From a checkpoint of a small multi-label image tagger: activation relu, trained on photos with spoken descriptions (Open Images, Localized Narratives).
Rows from block 4 of a small multi-label image tagger, named by matrix and row number. Rows with one number belong to one channel. Each number is 128 + 32 x the weight over its row's rms, rounded and kept within 0 to 255. All counts start at 0. Numbers have three digits each.
After each channel's rows are labels from the 100 images, of 14976, where the channel reaches its highest value: "patch colour" is the nearest of a few named colours to the mean colour under the peak; "responds to" is what is common among them. Only what is clearly more common there than usual is listed. The data: photos with spoken descriptions (Open Images, Localized Narratives).
# convs0: first 3x3 conv (model.blocks.4.convs.0.weight, 224x224x3x3, each kernel summed), inputs 0-55
# convs1: second 3x3 conv (model.blocks.4.convs.1.weight, 224x224x3x3, transposed, each kernel summed), outputs 0-55

convs0.26:099075126070132111116118152149110129133129121098086113146079149099149092128120138111114088173107169151062102116123110112150126160154143114150116088187120133103094123096
convs1.26:160086091147061086162105109120135107156116133116161122123139144153125144136156167152155145138128128145149096149136140080136091113128155154133133120197182194113119069145
patch colour: pink
responds to: text has "woman"

convs0.212:147187128115157103109089141150129137137115088120114202104132099135134122126075054214140155171111166143111139108150158094128128083162183098140110115097115117122137100117
convs1.212:101077125122111085152123110108081118105177082100116173097103150142139129105112124130105144150126155139094142120151119062082129116103139102109102074118099154142109129119
patch colour: black
responds to: text has "lights"; text has "dark"

convs0.125:094105120144145126101126096071096205108072095105193153187121197081140148111169130072152128080168083159136120164061134148062080091101085127137122080116141070126074158147
convs1.125:123090139146156099103149149097108076165130075137139099146136119147172152164170059138107100130124092056131046169097115180043175098166099091142226116112138119111119064087
patch colour: brown
responds to: text has "grass"

convs0.28:155153159115127150144120119171113116104116075122141165119113081114128149120172102096121175148112140148115164107062137121109104125088172070096155193151156125152097142075
convs1.28:209128124108143128145153136159125122137106189162185161115133175114123204117121141113167158150097056131122134122096159133149096095199170113160148175197148184151106177155
patch colour: pink
responds to: text has "food"

convs0.106:156138158135182120106118151045145120146165074050136132143089109103148113115064138158093153118152136102137144126182100103152102136090169122119084096109118115178187135134
convs1.106:186113132193185162124126154134171134146093177128120137135132119139159175175167141102166098139121139099098164119103127113181179155099160168192184147148106119149109103094
patch colour: grey
responds to: text has "sky"

convs0.185:109103093089142112079154089157107170155133110115190112144181063124074099132170041142138105108149122116109126164115184114125139097070055161136121162093062175080063156089
convs1.185:135133115085105117194078133105054130097116133129128139086074098122101063073152148076118160090108156108085136144107121103093132148143037100107139121102107139118110153106
patch colour: white; cyan
responds to: text has "sky"; text has "trees"; text has "plants"; text has "water"

convs0.57:168190135129120174107144052186084131101105075113122156116133176154164097114109155079145111135069149114119134093084123151173074116121168143094185110128071176121069138117
convs1.57:145113138094176123170124148127108064117103130143178118136132112147111132167093110121176141186099092098115155089134090132138101180157121133152116179118113183113134154102
patch colour: white; cyan
responds to: text has "sky"; text has "water"

convs0.202:172160145099136152164083115146121100136121087076098109220045089125148097096088122169104098119117164115067106101189112094146141076102132068165139131161149077136092173079
convs1.202:108122140125115105146183090191088111126087117103097125159079130098134129167117074155151132113100207095108171089201102100133136071176138096149107153132152056098105123142
patch colour: white
responds to: text has "trees"; text has "grass"

convs0.53:102124092168132154104095183110094129112123108119179117083167135134088124110174094097103163146138104104133105146156135127111156107116182159191114091114132193081174095130
convs1.53:103149111140124103104083120085117120162159067143156145152168095120101127125137107175086148121110139107097058103204112104125149102128125134094173132160159095083166132078
patch colour: white
responds to: text has "sky"; text has "trees"; text has "buildings"

convs0.194:160165126150145089164122113138148144166117128145128122094155118153095159148118176079156148160145138067143130141156082187105096089104084169137121137136124141153066134114
convs1.194:108183100184112102167106082107096111094128181164142161123079226141140168118095170133140139101167098084128117129141099082154114141076137100147141109124178092165092129070
patch colour: pink
responds to: text has "text"

convs0.25:110150128107154069147147119083141177139123126082123099108152110157124066117092163122122116125151092099084143171159106152124070148113165119120122148112165160136133179141
convs1.25:136099126114084078080117125118145114146113124106161097115102123117064120070138054113049078124096061105086126159110065091107118105089060075128096107097173095138133071106
patch colour: grey
responds to: text has "road"; text has "buildings"

convs0.17:126114156102169097070127150126100065106101109127123121141172149130067134165070097101047108120128158109092154099159115128111132092106097152137111137128117208098146155134
convs1.17:185114132101118139097129168178152110141100120121164099171115143136153118173130143163098049110162125122168115124200144106106106078171117054112095063124122186162127150099
patch colour: white; cyan
responds to: text has "sky"; text has "trees"; text has "buildings"

convs0.132:114141157164130100167162130076102148099107127144101088149111129148154105142104156094148083157124106105107155152167099161140123076135064096128140109133115166135106203120
convs1.132:097100121161192150139127138119123157170131148102193151069125185097167112158176163173143160133106145126184128152141111161133203162131134133154110205092105087127104138131
patch colour: cyan
responds to: text has "sky"; text has "trees"; text has "grass"; text has "plants"

convs0.154:136135120114128101130136110125160123171150087119089059117150108227185154157165117107119119104159166098135177109070161170094125077144125100127150194111140065125071144099
convs1.154:086147126107110143126139186128134114113047114102095108129115147180123125090152125049133102157113162126057170123158083116127076156190104119069125136118140187090168132121
patch colour: white
responds to: text has "sky"; text has "trees"; text has "clouds"; text has "water"

convs0.47:119081134120158151134108095178101210078177118123112112097152112099155141147092131071096200090134089175169120128118145123066126150130134119204140135116164134132112150096
convs1.47:100146168079146130077132153079136173143163128097134149112208073103192126141131113117124146102137168108148185162185162120078142126165178152143116185114104109107110102128
patch colour: white
responds to: text has "sky"; text has "buildings"

convs0.102:095136147161160161084079045183092163162155077142161090114195100156157113147168146114138105123133097114128176077103140166098110094122185126154127093054146163076172112123
convs1.102:139125097146122119098098119124125130080152063139100125127154073153110054137153070081063184056116103125126152116156143136117085156146133154126141089104104125092144138109
patch colour: white
responds to: text has "sky"; text has "trees"; text has "clouds"

convs0.46:117170091131134101129178090131127199088083130153206093137102103116108137178124091139185144086108138150088162112142110077204131132087215124197121119111155166090084083175
convs1.46:145122147129149137188122154178153118113135102120103138179134131082092105110091113166117192094162118068077122099147177126074124098098153127130086135056113130125109058139
patch colour: cyan
responds to: text has "lights"

convs0.40:147084145167150159104191106147123185163112150149156086158072123125180124148103152118105137149156119186115176132085125150191098183155199180122095160098101143079133151128
convs1.40:145150101151147141131233127219151176120121130139137079118133130129096132063147145113088130155117158181110162087136104140181066168141186215078078117118136156118103156126
patch colour: white; pink
responds to: text has "table"

convs0.61:127130148154129127127137124190129142114166131131130067098196144142145163157120138117172164134113143104151102113096141141049109143158163091119159128113155127108136115129
convs1.61:187145151137129053092142169101168113123175085110156093134178067137145176113126088114157098115113151163074126069096131107109146138111115107109138141108077194129101108117
patch colour: white
responds to: text has "sky"; text has "trees"; text has "clouds"; text has "buildings"

convs0.114:144098168146111138074124212068114186162072087141119157137083064156138115122112158116125141119122138128131146147090147172136090099134169161134150103150119098113091140088
convs1.114:173125137089136121116154131129119173157079100115091182138101144066173103128178103119149119131180115117143174099122132111128166102105085147138088074153149077105171163160
patch colour: grey
responds to: text has "trees"; text has "sky"; text has "grass"; text has "plants"

convs0.34:104218139113042108140155132120100174106117163204135153119106151123145112092128146081203146110143143105114170077148090151120101176088123151116132143136131135153127140105
convs1.34:134161119101113101060204131183123106138109159193160142068063143122082103144100160102118087125065087114173131150107120129140103145119157126143105121067121079097172157104
patch colour: pink
responds to: text has "text"; text has "written"

convs0.155:164131144145141152166134255149122132112103119101143140139143101191167091175168153113111181050140168080220110110110120114124175156095105091159108124103108163115061188107
convs1.155:130116056145101111143121151105134163143106105117194140127112147107106115122167161116129105081138159131182114098154135051123057136130160119182157119105104138113174132103
patch colour: black
responds to: text has "trees"; text has "sky"; text has "grass"; text has "plants"

convs0.54:135150145118255127132077181193163142119138069115121133149071088119100088105080118226115142142141145177110107107100137087175127095117134077081194111125074124119156167146
convs1.54:111086117161207203145104098123168208162139116099101126149112122152189107175179210216111140113140128194160123085098083129177173130127176034129102136095134130185114184144
patch colour: pink
responds to: text has "table"; text has "food"

convs0.19:067117048086139121088153130097144133146122079105188142129105132135122077108091093232152105144130087120079085119171156122113078151219146120138071094080110121118110126153
convs1.19:138140156124139102171112067115123124139102105143166133119121133140176143118150116164102139131144102131103138186134145129140142129191167208135127176142186074176096121135
patch colour: black
responds to: text has "lights"

convs0.99:116137181152112180101124120117113131150174080128150084138132118115140181054119127149181146100109127119148113119101192108098115110134125108135092172118100120190158140138
convs1.99:115118089151134181181132178117153112122137142113167131151200109127190197108189134133150125166158127119098141190161161157126175126189113129213130106173128146170099102155
patch colour: white
responds to: text has "sky"; text has "trees"

convs0.95:154105144158156098119166112153142101069109096131153141163155140088105117141106131177189137087154171110145134059092100103106118134139158130147167135120173171109122144178
convs1.95:171129128091160109160120119171106057170165116099128095186185116096070136135145181111116081120153103130144097098133103076168110091115122117122145055132162113097103126142
patch colour: white
responds to: text has "trees"; text has "sky"

convs0.211:116076154120147119098185090117087073109120103135126134140158075167143157151070146109066139133170135107126093100126197087146061157097154140106145104106135107134183159122
convs1.211:116155090136114069134158158050160108118090178188138139109161087126092138146092106095102076161172165162163068129076093145135029207168152086119163115163099105157083121101
patch colour: grey
responds to: text has "water"; text has "sky"

convs0.215:064139173103115144119139187202168096121130065139085136098161147158147088096092119163158143192102136170122113158142116151189115136060120164142166042116141093118103125165
convs1.215:097132119152125086182118156140115116153125067198104081132155180114094088111188110168103159206126133164086088088167052110153133141077141145172146083097105074110138129152
patch colour: pink
responds to: text has "woman"; text has "wearing"; text has "black"

convs0.82:144121150102072105148118088147101073102134137141118142219188178114142084146086139137108125138073158135173100098090118172086115101160122142101143054159186185152124131091
convs1.82:065147154124120135151161114217138116138138107130157106130121121139109109195139150191104125136128100158137220144088131130123101147122133138122095184149085213132119110117
patch colour: white; cyan
responds to: text has "sky"; text has "trees"

convs0.12:107144095097126122140139145105085106104101110168183214138093138093119090109149166176125095161103085206128145149142096085149174147146084142146111164134156137133131079145
convs1.12:168164117097060082119208147113133060149161128131175044128119146074113130087135069087091118187132133112080090118118117111100115126212123112088076123139121041128136113148
patch colour: black
responds to: text has "lights"

convs0.164:128111100137150121122157151145086160113135094123150128145071119195224131181130127102132137119138093130115147134123137171114157100179149137089176178143128115155150123169
convs1.164:115134188107073163127101120201134162125103162141182116146128134136185161196118145147128110120108119144113131155129211162097093086183139061169145192151133189196073095153
patch colour: cyan
responds to: text has "sky"; text has "trees"

convs0.141:121079095128136107127159172084179122116122113091093122107125122136140130146134109057114118098116074157139083122098138153055120146072129104087131105154083120149138096139
convs1.141:103141102097153138071141209027088114162161162140152124106154181099115122178121171077121127119111143115150167126124124143060088121159127133121135107102125114188180146077
patch colour: grey
responds to: text has "trees"; text has "sky"; text has "buildings"; text has "plants"

convs0.129:104169213128110097143107098125095173109096078112055065112104131070114151092067148204145117112177128052064105140139132131136136098151115134143131102097110089131093151104
convs1.129:063112127144112125183175131163076071129120142133137165169135208131086157107141110104140140135144131106124164189143136127178151124142157116106082136068152101114099126097
patch colour: brown
responds to: text has "trees"; text has "grass"