Rows from block 3 of a small multi-label image tagger, named by matrix and row number. Rows with one number belong to one channel. Each number is 500 + 40 x the weight over its row's rms, rounded and kept within 0 to 999. All counts start at 0. Numbers have three digits each.
Before each channel's rows are labels from the 100 images, of 14976, where the channel reaches its highest value: "top examples" is what is common among them. Only what is clearly more common there than usual is listed. The data: photos with spoken descriptions (Open Images, Localized Narratives).
# convs0: first 3x3 conv, stride 2 (model.blocks.3.convs.0.weight, 224x128x3x3, each kernel summed), inputs 0-127
# convs1: second 3x3 conv (model.blocks.3.convs.1.weight, 224x224x3x3, transposed, each kernel summed), outputs 0-111

top examples: text has "sky"
convs0.223:518485566518533496457551523515503476515539498484523504441493472456508537537516530484485520557421468530493576562467512592455527470542440503482487437537485510495572555503436462460476487562509504555544527439445503526429516568576458495548460491469483495498505529462487563435478472514453532580520517512478498448470540449468485449513418533485454490468455484502457510548494374524495480436556
convs1.223:510487521527539550459411475542553482498477411613418512536536484527534457483425514564552453500472481474558540500532521406539469499517468582590503479543448496480504449496456508450486470488473484506534517498563421594571523519477511468546499493452467468391457508524521526532548459441495559519485566539548519469523437530478509565508498450495

top examples: text has "sky"; text has "water"; text has "grass"
convs0.71:504507499495475452519524485462523531468509505610468421494530545610527464462450441525516520508490509429545463487505564469557452458530486509499535486448408460522495483461500472517498503475493548519555453543367529539481472522508514451501462576402462526477443464517505525503458497513511482465544528463459514439488532534487498583499535464478483519466523602552529492564501480489453466462514
convs1.71:490506478565491499510557500421492468484537489439459473562530528496494414514418457410515466525486475469419460510489542497461541490466481523543491408442457484432532461510490507427469509487467527495532429505457545447497428543536544447452459480532486546482446523598486520472465522524523547445523512459456554467553489521487475457504512437544

top examples: text has "trees"; text has "sky"
convs0.47:480442472509627504530497500495454474509461513522513526508508414477439462508545470528504535498573456536487574454540453502518538480504457492454399456490437512501531472600520532507472485495462485478457491540420446535497510444545578454471518553500525482550567492531546470533464503494513571486538571486542454581491459508552557463441488520513447467508487480512472574541511465468487494462470
convs1.47:524467467450519520455470491552575471502544488500552450547471492494514498469508501484480491514473548493468480478499527535428521501488470452473474623500449547537505510478584475571567451569494468456503476540497475502530519522504486491553530491518495482495460531503513494543423524501509515482471522558579588592447495533543555466510504473498

top examples: text has "lights"
convs0.171:500510453509437475496496438523532466479543514495563546433536552484425486567509546513453596486505442521580453468488461430521468477510506446496456515543505514522455500524470503454466475503426546550516490486512531573497514511545484496533523543471524476408482460507491511479431491506449500471465479516482542443559503469490574514560438520499519450531518510573443474511530528492541510462654
convs1.171:513420468495531521477560498469527584486439462547473553497491475501501518526478513536513582574504532558495471529539492477576576495495488483493444555422511468547571507487415517548448529514450447519530469544534493460485482478553512490568535518456523495444543575492499512500502521480581475432515511605509514494557524541497524532455519562510

top examples: text has "trees"; text has "sky"
convs0.74:486488507496593504439523506522512514516506475481513509511500480444447518536476560485510486488478473483417539433543511626535572539446509486455476456571442608484497417550565497539500479501517477517488433538411501468467450463543528456521518463569553478517449568455524454422504513507451518490499547489454523436589512531478471489510516510466478515508508487444477519511478579530521493487518
convs1.74:475448542490460498443426514542494455497525494539462388466522504523442463497539451370433504458520448496481460494421461450497479487552503486485501534526556544478456493518445476483457482489493534536445555604506416506473554471476472514507502433509493456456531511520504475461605431499566507500499506453547464560566502456495488532450492560463

top examples: text has "grass"
convs0.143:546501438450437450482495538498443531536473532489494528475530476462456497506448467502526514547446470543509532508472540462493445478468422517476476518485488391560577473512487502446572490449520516519453494490531453466418453534559535462485421491454512525507443484529419496502447511499567491545453528531470514484485534536530403521500536477513504426454532581552465463551508525505490491544398
convs1.143:592442447452495487457513483494465516549507476423447534499480513516495455482494461480565532586461411542492527506491496498586551562500470494494452544583511546506476526492551528483505538545464473511499498465475413485512455543527422514513498475521434532540481472535530510450524508481492493490441518494505543551542509520483454481476495432536

top examples: text has "sky"
convs0.113:467505500475532459530514471518487520479433469539512433464516514526448479540442531493483481485519448529481530478466491551471537508560443465444531455524516536466506428474543485590493470554510478473467500570533495507505572465560478550536437507449435387499499524546505483531509473509556487414410540478434496504549552487530481449463473526438469513506532430589521536477515545443430464500452
convs1.113:503491462474467540484469453533546469470483512509483471397472520471399460486554514553452518461536446424512576558436505493522493434493487518475607515449467519542493487527360579563479475545511516519520429526558594550523544438533494477569557530500515464542549504577585433514461544466544516505545580540533524517511571531462539498480547572486

top examples: text has "sky"
convs0.93:445484432465465556544514502475497560520488484557533453502460518551469505479485525512437536481465459469546564406420452537550527452468474513450490485514538504460419611476500472495457525536475541550527444470486531468441509466457567504518481554486498505511552540533454530442613509487434479509532460485568478555498504485538508509540501518530568493532500547598480536506491546463455503514467
convs1.93:525510471490526493446572543432523465476470439423480451495507503541520487443514534438405501502520522495508530450508500489462419477570459504541524539444505507532627460511475446521486475487473509497533476510531533571516506488500491525503444517468472523470544526492509485495481498494504569522496509478473494458587490507463499449546478475506

top examples: text has "trees"; text has "sky"
convs0.40:514504484500609621473526513498540543488494489521469533535499540503469462510588594560519427560423515483480524507527528507452462516510521490429483503536457545556485484497513506571567432450509454400557478495490531506475474564530467476484496505405467470459494527508567526488494482509546488534452486471486548550471477479452485535485472505520440430527494501453475468457516427447472513503553
convs1.40:522467411400471499475483520551451450459476519508496530514495553504473514498505468532455482539505500474518505486463511489459491470528443521516519468469526543402536458496431465521454476498434534538479567484526473497486480505480521516452480552511487560487481473493489544579486497487448412529560487497470486557460476550480551485520523438486

top examples: text has "sky"; text has "trees"; text has "clouds"; text has "water"
convs0.157:464476467541530463444494483505474537543514480522459438482484508532498476479503523422478476495495508459445557537444527443473515492525430437486452499418533522461490623533543452541483464577501500528514503480422516490492484483488548515453465505558512528457658469545513491512517440502498510512546562527441590563617503495473518506470466445477472487514491521511483505460521480447480486515481
convs1.157:551550475529472441480409581542516515483481438480504549566554458538513448520480446482470468490469479487453571545380493454469530442476486519516522448566447569493540505490414483476494470502527491513493482492521479497487495505486573456519518469508517537503540480478514538589541483490507489456507531455505459449471477507515539464424496537487

top examples: text has "lights"
convs0.100:460491511495464406495454531491483478519479514525533466474533584510444436530515511387460528466432493513532490573480579482496490470603487485454486497543565515530578406450519499552485474491458489460506514516464504522580541444466523505566502516478529547478541451572479509490542488545543511506483565539509518425491466503518609556502471465517504490444512435491529551442495509492513503477512
convs1.100:460519526419492440483579537499488561464466483423578514507444494546562486452515432492513428486490442497470487541528486441471467567458438538491469571495478492507517432468513502489465470473448522449484472463515498503504565510532505475488502503506530446534442432531457492474480453493569475576481527458488556488530478478491471462451441545468

top examples: text has "standing"; text has "wall"; text has "wearing"; text has "woman"
convs0.22:543464428518459492499498529482626506487473469452509454520474431493442466515490538555477487497485474465484441460460517457550456484479405497471479508454514456469561485594452534454431540463525498533498595447525509478464502481543574468526576491491452531443449477494486491525498445505441539555485522615497509428474508539490505457512479525464480509503537481488514481469464501483494495608529
convs1.22:449445478465503439515568505420517546520548504550515441546437612514463587481524529530517417498497534499471474481545453522462455475455488472485426438484431529454461444431496486537466523558492496536454535487514514628608521492479521515492569503522450501458485505481455498497498505465488449472540483555457533525472496482515506470535573493448

top examples: text has "standing"; text has "holding"; text has "man"
convs0.154:516588476523455461509487492438492516472457543465467568538432593537485453492481503517505478530505536470488493455513497514475486465479403495506420494488481431482506512592475430498532520453538465554486519529478540533483515452467507552468560459442466481519489557486484558465423473490506547531416554538560480465485442481475421436553447535491443474501476464426429481518495430473491483486527
convs1.154:525443499451503496440538433531558497473482501489509535493465504512525478537488483490515481441501418480510461473507494490509449476483507496510548461391492474503479510501569495465504496471569541496517497586490467530480474525514498475503557486538439529524527564485452499579408525445480522513527555484479513478510550479476442564527490432509

top examples: text has "sky"
convs0.220:512482521475557539560487520552442398529541490484502474600518485492519447511484528523475522478459442475488459500508493524505515526487540451510542479507455513455543551525523560455525611466437558490426450530428511466477495468461502503511519502407445529517493447540494505554465508597406455537532491545465504504465551542490556455473479454496511511470510513511585452522455514461486568522440
convs1.220:519527514515527465513510459476517493497488555429508550518488561486493511521490444472470490529526536511449508491505522547461451498484531435500514483523548543438513552541543460547462433498490515521577518476521636470504517504595496506505488628515509498542583576531480440453494530470516520488590514394570425459552536536519554501515477551427

top examples: text has "lights"; text has "dark"
convs0.23:521462463521467443497506472470528477525592538492516508468481465490460474515589453493488554515513516531475634509494465557458473526637472484525490565558531548534504525526517448472454486495575458506616435496493476487462494497476510449526520567484511481492422467443497559481501487499476421469505489500481497451527430521507558434461445518502504498506490516436496458453496484493508486477577
convs1.23:496585486399449479498561535516492495552536407553432506557567435552483545430509446502451521509476435483486604522536488525549548531550566481550484527479486427535498427515489451447471522464493487494508496456555471605447572579523584481469538468494475497464548522536457489462495461514499420455475513470524482477463509539431471422536499475517

top examples: text has "lights"
convs0.209:467504484502495497430485498462477501491525429476602553400489515473458564518490532541484549498562503508454497500469441497518498494512439450479486522485511434545424458489515522464493554451459521466540495499538465506562467511520462519482427473472544473475486598514532576539630491555454471442484527535498513476528490502479545463477494498403520559469497494523519468580573491504569509504445
convs1.209:500503476566496488542537473494513518543492522541508545535520501532491539468552514578476518496522458517536559511596505529441485507539501561544516518476528450550516519537562541627550506612477521575440563468545457466547445481583550495515506488456535532523481469572500501533518495456511511494472455509445499483504473528517487529538598489522

top examples: text has "sky"
convs0.184:503577486468471502453511513507506476497483476522504458469469594409521521540505625531524450479463487501536452512567482505438516522422553476528501541451475422524526522442459466527450483490443489472472545444461462511529535495536495486531423513515494485516471575610515531426532499507480472501508524489547475487513529493490520475518451510554584462620483489516536452475559480539459451507524
convs1.184:472591476481476475527443514488540485521519422516442586470461482539531580465505505456458465483566560510537455524476474489496530494555515496468548480471544509571502456571451540586505483504549508514501496464525480466511464505448569524483428510540523508534548482513548515494542523535487500460455565490624540568467549459568583507518540508497

top examples: text has "trees"; text has "sky"; text has "grass"
convs0.155:532485448431540451489514510500491494546511464460497475517511547472498457519492432486495502409446505431460530548496456572511510526427425415448512424483450507421533492448452516442492471499529472529479537551544537561488456483580465472527470536523489438461517470495461447451511486485485538465460549480474589487496543537395509506468490538456474527454518562503443591481525501540503517525508
convs1.155:424517516484491484557499464540530567451517475503488494512469482549463435472535554473479461376479495500552513513494447499493491553533464507516508473481543539420510483497489443515532572482478458479515477487509519430507533534557524509486521488465583545481525539455449481556503480555506555473462527503513536488519434523531529580480440519504

top examples: text has "sky"; text has "trees"; text has "clouds"; text has "water"
convs0.161:525500491507487416425476567475442447519467439557510484505523432533456465487469487495454456478568490502477513557509559458429477487480464448476539450455526434520492520543506536512529531523462488535535453520505530448495504475439511467518476496525418613491564454404440471443476501531527507476473538539472456580485542497503517517446572526516493486589525576466552510493445550492519495526512
convs1.161:512448539492528458499505439513481555513480455453494375510512471551450490388521475459508537480453489445492538495511509515468519492497518430425504551473521530539393499500470544449483530509511474467496527483531455509428535477521489499479498510579512479502440490483514525533533500493572567440486460551518492530520440514513475499499492510553

top examples: text has "lights"
convs0.54:561470435536546487512441424476496511528479456469539517611517533550502475510478488459485614536601447487440528490462460523469422488523404508468475518492507502470486547471488488544460476560508451496473481500477490501414497493505538489483498447505477456503630469575433543481539481491482521460464518525532544474572489534488491456551471490507483442500566467507572479465492499513509477509462
convs1.54:544512478464550484515565466483545494533527445498478517478470456526490525477469481495455488506513571506475516480473543479546515496438493461512480581500511539520573492405419493443521437515468473448500491499496464512499512495469510507461510483553481496505508439491500499477522524534503454443437474537581475469485563470463549503509519517540